config = dict(
    arch='uvit',
    mlp_ratio=4,
    moe='top_k',
    shared_expert=False,
    eps=1e-08,
    grad_clip=3.0,
    decay_fraction=0.4,
    warmup_steps=520,
    weight_decay=0.05,
)
Rows from block 2 of a small class-conditioned image diffusion model, named by matrix and row number. Rows with one number belong to one neuron. Each number is 500 + 25 x the weight over its row's rms, rounded and kept within 0 to 999. All counts start at 0. Numbers have three digits each.
After each neuron's rows are labels from the 100 images, of 14976 (inputs lightly noised), where the neuron reaches its highest value: "responds to" is what is common among them; "patch colour" is the nearest of a few named colours to the mean colour under the peak. Only what is clearly more common there than usual is listed. The data: photos of plants, animals and fungi (iNaturalist).
# fc1: MLP up (model.blocks.2.mlp.fc1.weight, 512x128), inputs 64-127
# fc2: MLP down (model.blocks.2.mlp.fc2.weight, 128x512, transposed), outputs 64-127

fc1.55:494494501473513471497500493498517520477502537594438533509516479552498493480515507481555479527494499494520537477506481520495502481461528538506434499460543501503511527483548497470559481479500508
fc2.55:505496491493500503479498483505508491439501497501554497500481516520502499501494499530574489500502500480509472506484515563510501483483518537505422482465467479460544486492533499476502475500517516
responds to: class Insecta; phylum Arthropoda; order Lepidoptera
patch colour: brown

fc1.314:485499516507510475503509594504418500509420498513487505497524541506503503500498438500499500496547514541475495510497502503485489500507490507471502479502499503514505503501427501500531515499487502
fc2.314:525509521497492502538499507499436517507500508498473502476539519502499526507521446473500474499580504598499499515505475474525537523499502460507491499491498499521502494504500500498531500500504473
responds to: order Anseriformes; family: Anatidae
patch colour: pink

fc1.7:502507480503577499477492499470490497497500528502524480496499527491480493486488501476528500545493497506522500541451496506506487495488520518502535438503502500506499500503512530498502501492508498
fc2.7:508475468516545500497551519465489553485501520497515500499504499516499499463495500474496509526494495497504525579471464474540480499496520496549491503537523502491526501502500501494497500501512511
responds to: class Aves; order Passeriformes
patch colour: grey

fc1.203:498534503484502499510555495498494515515512502512590397476500515441517492484476498514484500502490513505455508513503556465508506472461517511501515496457517489520493528502491573495475507515500496
fc2.203:506498503498506503471508520500498523523499497510510440490500457447489475481448500501493501501483495506497498501518472472557525498510497547503499491516500507523514517499385510503484498499501506
responds to: class Insecta; phylum Arthropoda; order Lepidoptera
patch colour: brown

fc1.440:506479501456505538528515500440496504490501501511503499496512504494545500527502476542510509502508498489482530494500532510515508472527480495478498432505527472533537504503503528500545500447499502
fc2.440:496487504480513523475511473419486523498475507534500499500497522496499497505498500525501520501497476524501500489505488521496501482521489502500499502498518483498502495500499491503544507503501520
responds to: phylum Chordata; class Aves; order Passeriformes
patch colour: pink

fc1.15:488501494501508502456483488499503521535484500439505482505499543498528509487510500510514475508504504500531512469497519522484516434482504467509505459489538501520498508518501546465509469498479500
fc2.15:514498482500493514431498515498490513471508515566501502498511513501500498497510510498546501499499496497468493500481501501487499500498492519501475504501501484506517509497497521495494495475502505
responds to: phylum Tracheophyta; kingdom Plantae
patch colour: yellow

fc1.481:500514497496501505501512495496518542499512499499536497501503513496516507502479383506530502494501516489453529510482498500528526493498487458540509437505495500505494502492524532494598500457497510
fc2.481:494471480468522498524496431499526486532521500501465471501498503499500510499503379496502484504452478491547486501501499508519500500493504511499497544501519495510512505501490500502500508541473520
responds to: order Charadriiformes
patch colour: white; pink

fc1.258:498502455501489568482529485503489493510497487500525466498578536505490496532543501534526493500492484494515524490517487502531544441518500529514535480452487536543500500499498503484523492417502495
fc2.258:485490542495505486501483516488531497531493532497422528483485489529521500480483501460464518483505504523473520494468506446438483508497499493514483472529497500505501478500565469500528478511508486
responds to: phylum Arthropoda; class Insecta
patch colour: brown

fc1.468:499478525520504496457482517491477520509525536486512495497487505501490471492543387497535499490533490501498501471500501500438495475511507501495521475469560490508473514529507494490511505502474460
fc2.468:495492483499512493483484462502500450501466496573482500490479506505500504501481619514502517523495497530548470522485497505504503507498498416425447512499526512483544523497505513533459493505529503
responds to: order Lepidoptera
patch colour: white; pink

fc1.134:523505476503496520483537512501518498514501515549502491495529529497494511515499519503500473473477497483482521504496500503479524490528500364498441499431492530524499489520534497503476483494501475
fc2.134:498500516529497538537518530500496547505429514473512492518529513424463506504463502499512498478523504502590486523544468485509524498466495490504476500500480467474521572482466476460518500491507487
responds to: class Insecta; phylum Arthropoda; order Coleoptera; family: Coccinellidae
patch colour: brown

fc1.439:521482519510503501397471517499500517499476493510511500512506503504499500499498499505503442505480476451425503508506501497515504496489494504502552496477516499468506509512457498482482528501504495
fc2.439:491514478490492495514509499501501493501500490497492505504493491498500494499500508491497524499500475502528490500501492498502489520515494492472495493500498475528479516504501499500500502518500499
responds to: phylum Tracheophyta; kingdom Plantae
patch colour: grey

fc1.294:501506461514521493502497495511502525495504497499510465468513504490490571493572500499496500571502498498508503500509526537490555472453496439502500495464494490524431493497468454500504496497502470
fc2.294:494491446498497500493493525497511526516512479485463457501508511533501493489510498500481508529506496500464557502482473508499516474500489511493503518511505499500494523501507517516524589571496490
responds to: order Passeriformes
patch colour: grey

fc1.128:485523510522510514533543501498474451508440496517492500500504504497485481506500498500496479489550507540508503473503526499460496500498504483475495500508529503497554510501501504500455516502457458
fc2.128:507493500467512502500514496497487490511496547517491491496506549495505500496476473499489488525497503524498499504494501527538447452501505523458461499483504472505501482515493500483479498501559503
responds to: class Aves; phylum Chordata; order Accipitriformes
patch colour: white

fc1.370:490523483522492499520575472525492487515500519494501527439500545443514555497514500551534499496486503498500522517489508469484483482490499520486521497472557502499473503550504484485500480499500500
fc2.370:478506470500489501501515493498499498498500503507494443480516493478496461498537498509501520452502500504500551486488504498479485490487479522500559516502500530497500500515512506510498569531500508
responds to: order Passeriformes
patch colour: grey

fc1.110:498500502500466548505502483474501572483507489519480492495500544500496514517514509499515451517492491505487505508484475534499533478497498468528504480498492482499490500513491504488537431497512498
fc2.110:497489499524470492531492500507506491492471452503495505500478493495500462461504521498501499498510512508501525500493499489468484500516515509496500449502497516524494517499504499543473492609527494
responds to: class Insecta; phylum Arthropoda
patch colour: brown

fc1.149:531446497503514504491498522505495508525417499464534529511541507509534523505498498501503473509496491445477527511500554493512497499471484464495492495500488500502550512496541518492465513509484511
fc2.149:499501507513521532468532500497511480485488492552477499518496500489533506500501509499501477498500472501550496484454516537491500510514491495470502475475509499491522529452495521492527501482494498
responds to: phylum Arthropoda; class Insecta; order Diptera; family: Syrphidae
patch colour: yellow

fc1.277:504500519496509514560520475480516482483499503492499563501532522550548496494504505503558479499493490508478540451492497526504482493480494488505533503515565474498500499503510501476501516495499476
fc2.277:488519501498499503499524458498496536505478496519465501503483464486535496499449497499524494498513500510543461509505543500500474500507499444445520528489506469478499548467517500464500469437505479
responds to: phylum Tracheophyta; kingdom Plantae
patch colour: green

fc1.206:490503522518484503497506500497506499484501492534519495500600493558532489541535507500470496497500504529500499505487467536496495477457491500517534493534553492504490581474489518488493494503503497
fc2.206:506530480516496492498467499506505428463500498482544543492539503545501509502541495516592487502468505488499415518505515531499483482500495560533483496479497529491502508438477486497502456534503498
responds to: class Insecta; phylum Arthropoda
patch colour: brown

fc1.275:484562505497513513492480469469492527482499501514473465529488520500500496506529503530522488501483502502500506440498484485500537448487502511543501491493507481553479493526487501476480434501503494
fc2.275:497485521500489471506524529550545525500489514486518564492592485529468498502495515462501504501513518501480510541480507529484487502482517500487477484508469535502506486492532500534504516512488527
responds to: class Insecta; phylum Arthropoda
patch colour: brown

fc1.201:497484550526394532537533501465510520508496501497470507501526503515564532518512499550488492483497513501467499455522498504501468446449508485478477487490494449533474511502507531492504471483487523
fc2.201:503502447521645520499453479525506484519495500492506506473490507461454476515524494498501501481507496504501502514499520513467546500525500523479518492498500509496491480513501499519499487472500496
responds to: class Aves
patch colour: pink

fc1.174:500529459414542504507496468473572471531500529538544488501536502497527486487505493518488489484512479488502518492509539480482512445474502501490504492501523482500497472496476528521484520497467470
fc2.174:504466516547437541490525553576462499486498500462472486542506520555470506532498499492495518523530496501508485537479497510501509515496491502506521500463529501523486500509500502429516487497493506
responds to: class Aves
patch colour: pink; white

fc1.25:519496492491496490460464489500501578477526498523495518473484501508496498502568497509546523504507502485450500499510503487506500496482491509501525426491511501570533499535505528488501468491511499
fc2.25:496500501497507499528501526503500451503498521499500496505545521500500550501430495500496498500496500530506506495511495496481501500503499502500502524500501499450500483500500499499501500501501498
responds to: phylum Chordata; class Aves; order Passeriformes
patch colour: grey

fc1.119:488479506473514464499506465530488501501502501498505501502502475493499554488497496516500505500459478524507507484500508515499550500493532473472500484438507469467476506500433505501493504500410496
fc2.119:489498500496494520491485499500513513442498486473496496441483551499500522512423499506492503526497502545425507515522469503508493498471528499474455514496483496498562494499571500489496506531520481
responds to: order Passeriformes
patch colour: grey

fc1.200:501491500488506501549540481499498523503505491405494511500472508497542511499502508494520498502502507497474571471497489512486487500508504502483500498518500501499533507493502501494502485474499490
fc2.200:497500498494508500573502501500499518499500486410495516471500436505521499504499503500509499504501499491527502505503500490500501500498506474473500500500500570500500482503500500500505500500498500
responds to: class Insecta
patch colour: green

fc1.432:492504495502504497506499500508500466503503533494539569511504491469496497531503502514461499483494501500498515494499498528491468472496535515476488458496583479472473523516521499498527497493500497
fc2.432:503499515491499490501497520501501461465501470488468500516504478463500488501494501413500515517518508491489497544495482504525493498483494506527499490500499512490401506502446475524502495506500491
responds to: order Lepidoptera
patch colour: brown