Weights of a small class-conditioned image diffusion model: moe top_k.
Rows from block 2 of a small class-conditioned image diffusion model, named by matrix and row number. Rows with one number belong to one neuron. Each number is 200 + 40 x the weight over its row's rms, rounded and kept within 0 to 999. All counts start at 0.
After each neuron's rows are labels from the 100 images, of 14976 (inputs lightly noised), where the neuron reaches its highest value: "colour at peak" is the nearest of a few named colours to the mean colour under the peak. Only what is clearly more common there than usual is listed. The data: photos of plants, animals and fungi (iNaturalist). In brackets: how many of the 100, against the usual share in percent.
# fc1: MLP up (model.blocks.2.mlp.fc1.weight, 512x128), inputs 64-127
# fc2: MLP down (model.blocks.2.mlp.fc2.weight, 128x512, transposed), outputs 64-127

fc1.304,200,242,177,226,98,273,202,152,118,173,196,139,199,159,233,251,214,218,198,204,166,157,277,186,136,186,190,201,249,200,195,295,218,195,180,142,168,224,285,218,182,206,177,200,269,209,221,193,187,276,199,237,235,223,208,196,281,202,200,155,262,217,145,154
fc2.304,200,186,201,224,217,173,176,344,195,209,204,222,172,227,191,201,139,175,222,228,225,255,209,186,88,231,198,218,200,225,198,205,202,198,256,211,240,245,158,133,235,227,191,151,228,178,257,148,178,152,201,190,194,282,161,213,173,185,213,191,227,183,182,212
colour at peak: pink (26 vs 10.2)

fc1.142,168,250,117,191,201,299,198,224,203,215,183,119,223,207,177,200,192,197,200,199,217,181,202,196,209,230,191,249,264,200,195,197,193,202,238,231,198,200,200,155,172,195,139,189,197,208,283,292,144,199,265,176,333,204,185,239,192,202,189,201,272,123,200,134
fc2.142,198,151,264,207,192,108,219,179,209,199,222,229,195,181,209,199,149,235,167,302,129,229,142,113,196,216,193,69,140,252,248,242,212,228,191,195,186,164,181,205,150,214,224,197,201,195,191,193,208,197,198,199,221,216,163,187,287,262,247,204,168,184,191,236
colour at peak: grey (81 vs 49.9)

fc1.104,200,208,194,199,199,233,95,203,211,200,201,140,166,200,229,207,204,175,215,237,218,181,203,203,211,201,202,236,242,195,200,199,191,203,187,197,200,194,190,198,167,278,128,200,195,216,241,209,178,196,240,197,172,178,183,238,217,221,192,198,200,197,201,212
fc2.104,197,208,192,199,213,208,258,169,185,200,198,201,260,210,240,133,217,213,223,202,183,244,163,239,200,207,208,199,136,206,189,194,204,251,205,201,196,163,211,201,251,170,202,197,197,108,200,172,200,200,154,185,249,204,215,183,201,200,217,172,191,177,189,196
colour at peak: orange (46 vs 0.5)

fc1.326,199,215,198,200,209,198,244,208,189,195,192,181,206,243,198,217,204,185,164,185,202,197,227,235,199,163,195,200,205,200,171,197,197,227,128,226,201,201,182,198,203,122,200,268,198,111,199,217,135,199,192,221,275,198,200,227,130,200,182,198,190,180,225,174
fc2.326,173,185,200,200,194,212,206,211,201,200,193,202,200,201,200,207,264,189,177,94,166,204,232,174,201,232,198,219,198,283,200,229,194,203,196,198,200,194,203,201,185,151,199,202,199,200,152,143,217,200,184,153,212,227,136,199,199,200,203,231,200,236,177,199
colour at peak: cyan (25 vs 2.5)

fc1.69,176,260,190,163,200,226,202,235,200,199,205,225,197,202,237,93,216,268,196,200,246,207,224,187,220,205,193,190,233,134,201,182,209,224,206,213,180,215,196,233,233,242,171,170,211,120,208,222,198,192,250,185,305,172,213,197,262,209,166,206,213,111,180,171
fc2.69,169,204,200,200,201,230,404,231,201,216,217,194,236,149,204,115,165,181,217,196,188,193,200,203,189,164,210,201,175,185,201,193,200,254,326,216,209,224,169,201,200,199,201,204,199,205,113,169,233,206,195,105,86,187,201,201,206,146,198,201,202,240,202,196
colour at peak: yellow (67 vs 0.8)

fc1.188,176,195,218,205,201,177,181,199,336,198,134,197,198,68,210,176,160,249,202,250,258,206,176,200,200,202,201,201,165,147,177,245,201,278,237,134,228,193,239,163,210,183,200,167,147,156,201,188,212,215,192,211,143,230,194,199,112,196,194,245,213,181,200,200
fc2.188,153,212,209,207,216,200,201,205,203,196,65,236,172,221,192,196,183,200,207,185,221,204,186,177,202,199,199,172,205,180,236,230,134,372,137,208,183,134,210,193,137,142,259,198,200,141,261,198,156,190,276,212,196,237,165,130,196,201,194,109,225,192,199,200
colour at peak: black (36 vs 3.5)

fc1.404,197,162,153,196,223,223,217,257,271,223,192,147,190,201,213,213,200,130,199,195,268,200,194,179,207,290,199,209,238,198,206,215,192,188,206,302,178,212,196,207,220,270,134,204,217,216,200,281,147,199,256,197,195,252,206,211,152,200,154,316,206,46,142,201
fc2.404,175,198,201,187,164,244,236,148,188,197,209,173,223,189,174,177,216,197,200,176,192,205,199,279,175,253,199,217,152,195,237,191,180,294,200,197,207,71,201,167,138,199,207,224,171,125,193,203,156,268,220,191,213,206,191,199,248,218,270,211,133,222,265,190
colour at peak: grey (77 vs 49.9)

fc1.49,197,245,210,178,207,195,201,214,173,193,207,300,157,228,148,200,182,180,191,199,208,207,186,207,200,203,273,201,224,150,228,188,188,188,198,208,203,190,155,205,250,230,123,170,192,141,251,189,97,202,156,204,216,190,245,213,193,213,152,271,137,195,220,197
fc2.49,171,200,269,195,263,210,237,236,201,209,200,174,277,200,265,166,134,203,193,251,191,180,204,238,197,230,352,197,208,143,190,191,229,193,191,254,195,163,195,279,198,182,186,108,211,177,203,181,181,195,116,220,252,154,200,199,260,201,201,203,152,229,200,196
colour at peak: orange (28 vs 0.5)

fc1.360,201,203,203,195,200,214,217,205,202,198,206,152,169,212,198,167,181,197,199,226,200,199,183,221,202,179,204,189,203,209,197,184,200,193,191,206,199,222,202,142,209,270,199,197,199,197,215,176,145,215,202,206,147,206,217,204,260,200,192,161,201,202,232,201
fc2.360,211,211,198,201,202,195,308,180,142,198,201,175,202,193,190,109,218,202,200,221,165,209,202,228,205,175,207,198,173,202,209,171,203,181,263,172,201,202,201,179,205,199,201,200,201,166,200,180,244,200,201,235,185,202,204,201,200,202,205,201,213,207,202,203
colour at peak: orange (61 vs 0.5); yellow (26 vs 0.8)

fc1.506,193,149,269,262,67,195,195,208,212,129,199,195,167,203,191,202,260,196,200,213,212,216,301,189,149,216,182,178,208,194,206,187,200,201,169,244,144,109,203,101,198,169,63,197,190,139,219,203,176,198,214,192,212,200,253,212,203,191,157,225,170,126,191,200
fc2.506,192,179,104,182,363,178,207,168,190,268,198,219,209,198,219,204,178,173,209,186,190,178,158,260,330,206,200,241,200,217,206,218,174,199,238,191,206,252,211,303,164,203,201,201,233,195,205,229,191,183,185,199,186,200,197,238,217,245,203,208,161,220,194,191
colour at peak: white (53 vs 5.8); pink (27 vs 10.2)

fc1.140,188,208,207,208,202,199,240,242,199,199,196,145,203,178,189,199,214,179,234,215,197,222,225,218,193,139,197,209,129,174,199,185,210,237,197,213,193,191,214,199,200,177,199,259,200,186,176,207,205,201,199,185,175,206,266,190,204,161,200,222,206,175,175,194
fc2.140,198,249,198,202,212,218,206,187,201,199,197,162,194,196,236,153,199,179,189,282,198,169,173,205,198,94,204,200,229,95,205,147,198,182,235,196,207,197,110,215,232,173,197,199,189,204,321,226,203,198,175,227,124,143,202,211,107,204,198,160,250,247,216,195
colour at peak: cyan (46 vs 2.5)

fc1.443,271,311,176,137,181,272,217,249,111,188,343,231,278,202,197,203,195,196,204,165,170,182,197,201,215,210,184,232,220,200,208,236,201,173,206,200,120,127,113,195,198,199,181,283,195,199,183,198,186,177,254,210,193,194,235,194,251,207,179,165,247,200,103,188
fc2.443,200,0,197,211,214,155,179,187,199,191,0,199,200,190,199,194,220,198,199,162,219,181,234,199,204,209,206,198,207,238,232,131,98,332,210,196,210,209,183,172,195,207,196,196,200,205,206,225,201,198,176,213,171,197,205,196,198,194,204,202,237,200,226,247
colour at peak: pink (29 vs 10.2)

fc1.53,200,231,204,190,205,209,152,170,197,201,203,216,195,249,199,119,232,216,152,188,281,193,205,193,171,171,210,211,181,187,210,205,197,200,218,193,174,182,200,206,217,201,168,201,189,191,245,152,88,187,205,147,276,183,204,229,216,196,185,241,201,199,224,189
fc2.53,202,91,201,190,203,211,242,202,202,200,219,191,248,199,202,107,207,201,198,197,180,203,261,208,191,177,195,201,250,220,231,186,170,150,161,315,200,195,186,201,193,189,194,199,210,200,184,201,214,198,241,261,199,212,183,201,220,246,176,200,162,166,198,156
colour at peak: green (26 vs 2.1)

fc1.485,206,186,225,216,196,208,104,163,230,197,198,292,208,164,199,198,201,217,217,199,212,215,200,212,206,201,196,205,198,148,204,186,174,180,144,200,203,200,196,184,216,210,179,175,194,202,200,250,199,181,218,216,176,204,210,206,170,201,198,188,227,198,195,222
fc2.485,186,238,179,190,178,185,274,229,179,197,192,184,208,196,189,230,214,190,184,177,226,202,155,166,195,212,197,205,195,202,184,200,236,266,196,196,180,200,198,201,208,204,217,209,199,203,186,188,224,195,203,193,201,204,200,204,207,198,205,200,202,210,210,197
colour at peak: grey (81 vs 49.9)

fc1.406,203,212,185,203,202,183,188,213,237,199,209,130,96,201,260,315,210,179,199,236,98,208,190,200,217,196,184,218,200,198,197,189,205,217,151,198,241,209,226,143,191,198,145,219,193,202,209,103,176,187,173,204,239,173,202,247,232,184,179,233,212,176,198,216
fc2.406,189,197,219,199,204,192,70,152,133,205,204,230,169,190,198,201,189,219,249,201,267,175,193,198,200,208,217,202,121,245,212,243,196,201,277,65,200,172,284,219,198,194,199,160,189,178,229,185,200,184,177,170,230,253,222,174,196,253,190,187,200,202,218,217
colour at peak: purple (49 vs 0.1); pink (40 vs 10.2)

fc1.137,224,179,174,209,203,205,67,245,229,201,218,199,180,200,224,273,226,159,200,241,143,212,200,163,211,200,201,209,172,121,162,183,216,176,178,195,259,199,235,182,189,219,181,196,191,46,264,129,199,101,161,201,223,238,167,234,221,201,191,284,200,200,143,203
fc2.137,267,215,214,196,218,203,147,187,187,210,201,189,191,200,196,139,222,240,201,247,344,179,201,162,195,174,202,255,194,181,149,208,252,192,303,129,141,140,278,251,208,193,279,244,190,223,279,206,197,168,192,219,199,221,171,158,187,239,197,227,256,261,221,206
colour at peak: red (45 vs 0.1)

fc1.42,189,191,251,273,74,220,154,238,208,0,197,217,184,117,169,222,226,201,254,241,245,213,241,225,189,200,204,232,191,201,189,201,219,200,134,178,131,169,220,109,172,186,179,228,198,145,201,199,191,203,207,199,216,291,197,187,174,204,204,208,250,143,203,258
fc2.42,196,209,226,195,174,163,224,200,233,140,200,163,191,274,181,202,220,202,133,222,200,249,200,175,205,257,205,162,207,181,162,178,197,207,208,161,246,190,198,176,272,198,197,153,208,175,182,209,275,232,165,163,156,92,215,229,230,200,136,202,99,231,189,164
colour at peak: white (42 vs 5.8); pink (31 vs 10.2)

fc1.391,198,248,197,180,283,89,178,229,284,193,157,201,238,178,205,161,189,199,219,202,213,213,170,214,233,215,202,218,197,197,238,165,212,152,250,271,148,122,201,190,168,113,127,123,173,180,201,210,170,192,189,164,172,173,202,209,199,198,186,244,198,192,193,196
fc2.391,202,222,214,184,144,272,196,200,155,267,232,172,201,161,197,252,200,213,195,201,253,207,238,179,239,168,200,195,200,224,168,231,189,218,234,147,178,238,242,220,146,272,198,197,245,140,202,222,151,173,176,195,182,200,200,208,207,166,267,188,200,199,198,145
colour at peak: brown (51 vs 24.2)

fc1.418,196,178,192,216,201,201,179,134,203,205,211,115,211,202,198,146,204,204,200,232,216,230,214,190,219,257,208,247,207,182,227,204,189,195,210,248,202,119,194,207,201,233,134,146,218,278,280,242,204,240,200,182,179,125,204,199,208,212,216,236,199,257,170,207
fc2.418,241,213,199,184,224,201,259,197,216,197,199,141,277,199,200,199,186,209,200,300,201,200,206,226,211,199,212,214,199,188,186,172,217,138,207,204,192,272,157,176,224,196,251,196,203,200,203,212,232,200,178,281,265,200,200,220,201,184,198,178,198,209,200,208
colour at peak: orange (31 vs 0.5)

fc1.483,205,157,240,185,223,183,178,218,120,203,225,118,200,287,221,186,219,210,200,220,224,199,199,181,206,194,200,201,200,174,185,218,184,271,74,197,223,206,220,243,148,160,172,243,208,195,191,254,185,184,192,196,147,263,197,203,284,197,199,199,193,201,216,165
fc2.483,210,165,284,227,228,121,208,211,175,205,187,200,223,201,274,200,196,215,212,235,217,202,165,196,209,224,198,200,198,194,199,252,202,241,110,199,238,264,197,182,201,157,185,202,198,209,199,200,201,176,195,204,143,201,179,216,200,195,198,200,226,223,202,213
colour at peak: yellow (29 vs 0.8)

fc1.465,185,213,240,298,156,199,194,223,163,264,107,189,223,201,192,174,141,205,225,179,225,233,201,255,252,227,196,235,207,187,186,165,202,231,200,214,162,99,197,216,199,206,116,303,250,179,203,191,164,162,222,230,215,205,197,209,240,198,78,190,195,136,170,234
fc2.465,206,163,190,153,263,169,235,206,248,94,225,196,213,128,315,271,243,235,204,209,228,218,283,213,165,205,193,171,197,164,293,249,197,207,204,224,207,264,188,172,176,232,202,119,169,198,200,191,199,197,199,197,215,164,248,179,146,221,291,269,234,231,211,153
colour at peak: brown (55 vs 24.2)

fc1.344,216,223,160,190,200,203,269,220,199,258,256,180,201,146,229,203,201,202,194,211,216,199,185,181,230,210,323,222,201,47,234,174,195,196,251,184,254,153,136,194,237,201,176,207,141,262,214,203,200,201,190,200,187,73,265,210,196,197,175,271,243,198,186,186
fc2.344,214,205,196,192,199,108,202,199,161,219,200,178,287,180,165,215,181,198,199,202,220,228,157,203,212,145,205,209,199,195,199,214,213,201,235,166,255,143,222,200,256,189,215,218,200,53,201,210,199,187,205,194,137,206,274,206,205,114,214,222,194,195,238,198
colour at peak: black (30 vs 3.5)

fc1.354,227,117,343,140,245,175,151,254,203,203,210,169,200,199,220,235,164,272,240,165,175,184,200,143,155,240,190,207,284,181,191,254,210,209,212,198,178,236,218,221,190,257,102,145,195,156,220,191,139,184,211,186,198,217,228,217,315,275,133,278,217,143,161,210
fc2.354,214,203,196,297,177,206,198,166,201,200,200,138,211,192,199,193,310,222,130,246,281,201,186,355,300,208,200,209,143,198,199,192,191,195,200,208,217,141,196,161,203,275,203,206,249,145,148,208,235,221,203,168,212,197,203,200,207,159,252,167,196,230,207,198
colour at peak: cyan (25 vs 2.5)

fc1.284,163,222,165,193,240,164,133,215,145,193,207,97,192,210,203,186,202,154,201,203,221,173,206,193,197,200,209,230,192,199,192,221,200,228,176,201,161,174,202,234,92,213,198,215,212,182,217,201,107,119,239,169,259,204,209,181,201,180,192,160,195,140,236,233
fc2.284,197,230,199,203,220,181,205,200,198,214,199,166,132,185,232,199,197,202,222,200,249,234,202,198,198,187,247,216,201,224,193,347,236,192,94,235,202,194,198,187,188,286,198,186,216,200,204,202,167,200,202,222,201,196,208,176,187,244,175,195,204,178,155,158
colour at peak: brown (64 vs 24.2)

fc1.47,196,198,186,201,189,172,205,258,143,263,203,204,216,202,196,171,256,224,178,349,214,217,179,217,211,273,204,198,203,159,258,220,198,182,203,234,215,156,179,238,200,177,112,138,200,240,206,225,139,173,186,238,200,216,314,162,222,223,194,264,169,225,133,179
fc2.47,222,227,238,174,215,239,211,151,195,111,154,220,172,191,200,223,165,217,199,147,199,273,245,186,170,194,194,204,200,219,129,187,200,208,179,158,155,300,221,126,141,259,226,205,190,123,202,167,186,213,198,212,209,200,121,238,233,193,103,196,201,118,243,203
colour at peak: brown (67 vs 24.2)

fc1.266,188,230,208,168,243,153,162,261,119,251,188,253,171,200,326,203,202,284,286,259,217,200,211,201,195,202,196,200,270,187,203,228,201,203,227,221,127,224,204,204,196,281,199,199,255,174,159,250,201,195,201,212,204,208,206,198,166,200,174,198,223,60,141,191
fc2.266,195,195,196,255,225,203,191,127,187,201,209,247,199,199,194,159,206,117,194,188,199,196,216,155,202,235,197,248,124,200,183,191,200,195,165,206,199,221,117,227,184,201,179,149,170,254,229,228,209,133,208,201,189,232,200,202,273,219,202,240,236,213,191,205
colour at peak: grey (81 vs 49.9)

fc1.482,204,189,189,203,213,180,181,222,230,193,185,297,167,200,201,96,219,183,194,185,169,201,205,198,198,201,200,215,201,199,208,205,200,199,181,212,178,202,229,133,235,235,184,189,204,169,236,151,201,244,199,148,241,204,205,235,193,203,191,205,242,156,124,204
fc2.482,209,229,198,208,218,178,23,164,210,198,211,202,161,203,239,199,199,217,237,187,252,208,203,171,195,154,189,302,129,194,189,176,198,198,215,92,200,146,322,259,197,195,219,199,190,200,232,206,151,165,194,200,181,163,211,122,200,227,178,201,212,227,201,207
colour at peak: green (40 vs 2.1)

fc1.399,178,200,234,233,201,197,301,257,200,202,152,217,199,29,198,231,195,226,198,228,253,180,199,214,228,199,0,214,201,197,183,248,191,282,197,201,200,202,201,186,207,195,196,167,176,224,170,200,196,214,211,183,198,191,200,209,165,254,175,289,200,184,197,198
fc2.399,219,201,199,202,145,224,246,196,196,200,199,269,204,240,199,198,272,243,199,195,198,201,176,202,207,193,77,199,199,168,164,186,198,288,132,202,201,205,190,201,201,223,265,133,184,188,231,205,195,200,197,255,352,202,262,200,214,222,195,249,197,218,141,177
colour at peak: white (81 vs 5.8)

fc1.224,178,200,203,199,191,201,279,180,245,200,204,272,185,256,205,289,202,196,229,191,229,224,195,201,206,245,204,230,189,199,195,180,201,203,159,283,186,198,196,209,216,265,199,156,191,213,259,193,65,253,298,163,195,197,273,210,219,204,195,207,152,118,200,203
fc2.224,199,201,202,238,201,180,270,133,225,219,204,103,202,157,201,232,225,197,202,302,207,197,202,217,234,152,229,209,171,173,206,119,202,195,287,160,198,216,200,192,198,310,197,192,202,206,280,201,200,199,207,281,160,227,202,178,200,187,208,202,200,250,200,242
colour at peak: orange (41 vs 0.5)

fc1.51,177,229,198,204,194,197,104,199,177,205,203,168,236,196,201,344,209,265,203,247,300,250,202,193,204,244,202,231,83,183,171,201,202,205,221,204,187,144,268,228,130,182,146,210,186,155,249,216,199,166,206,134,208,215,150,181,239,204,190,202,205,187,202,179
fc2.51,195,181,192,193,209,200,283,181,199,187,182,234,246,200,212,4,185,189,202,201,149,205,200,214,200,211,206,210,201,231,215,201,202,228,191,243,200,197,200,168,250,221,208,151,207,134,200,194,198,220,211,199,295,203,203,218,200,201,192,200,205,179,172,206
colour at peak: purple (29 vs 0.1); pink (29 vs 10.2)

fc1.124,214,221,61,185,199,271,226,218,172,201,207,220,243,202,228,262,234,230,119,178,214,236,178,209,205,200,205,196,247,153,192,196,166,210,199,232,173,213,203,245,208,185,194,185,195,76,223,247,180,151,184,260,229,128,202,217,218,174,167,202,199,161,201,182
fc2.124,198,226,78,191,199,300,208,288,125,206,220,210,195,160,182,202,123,132,164,212,135,230,178,201,228,129,198,199,127,199,202,181,167,204,254,232,196,212,153,262,238,204,208,195,212,187,197,197,198,170,125,197,167,208,219,198,210,178,200,201,277,134,259,204
colour at peak: yellow (26 vs 0.8)

fc1.334,214,202,120,202,276,201,194,219,105,202,200,173,201,198,225,214,262,185,190,329,260,186,243,169,200,265,175,250,211,185,194,180,184,191,211,240,197,235,207,140,195,250,103,186,240,226,191,261,124,168,212,171,274,214,204,189,183,199,162,160,269,96,149,215
fc2.334,183,176,309,206,181,232,223,226,245,249,202,131,190,197,202,137,89,202,201,159,213,187,194,290,214,185,201,155,153,194,215,207,193,231,213,245,200,156,177,198,158,195,199,185,191,192,296,200,195,207,174,179,196,225,240,209,202,198,170,226,193,222,217,103
colour at peak: cyan (37 vs 2.5)

fc1.214,136,200,157,204,207,142,255,240,203,206,197,45,200,205,235,241,200,242,197,176,291,180,201,200,214,221,148,197,176,155,177,265,176,288,271,210,173,195,226,202,111,206,175,151,201,233,220,187,206,210,229,168,313,179,150,193,249,201,201,171,199,162,113,214
fc2.214,201,201,200,200,200,200,196,199,202,202,203,189,200,198,199,204,198,200,200,199,200,200,200,200,201,202,199,200,200,209,200,201,194,200,190,200,197,200,201,201,199,211,200,200,200,201,202,201,200,199,200,199,206,200,200,200,200,203,200,203,200,200,199,202
colour at peak: cyan (28 vs 2.5); white (26 vs 5.8)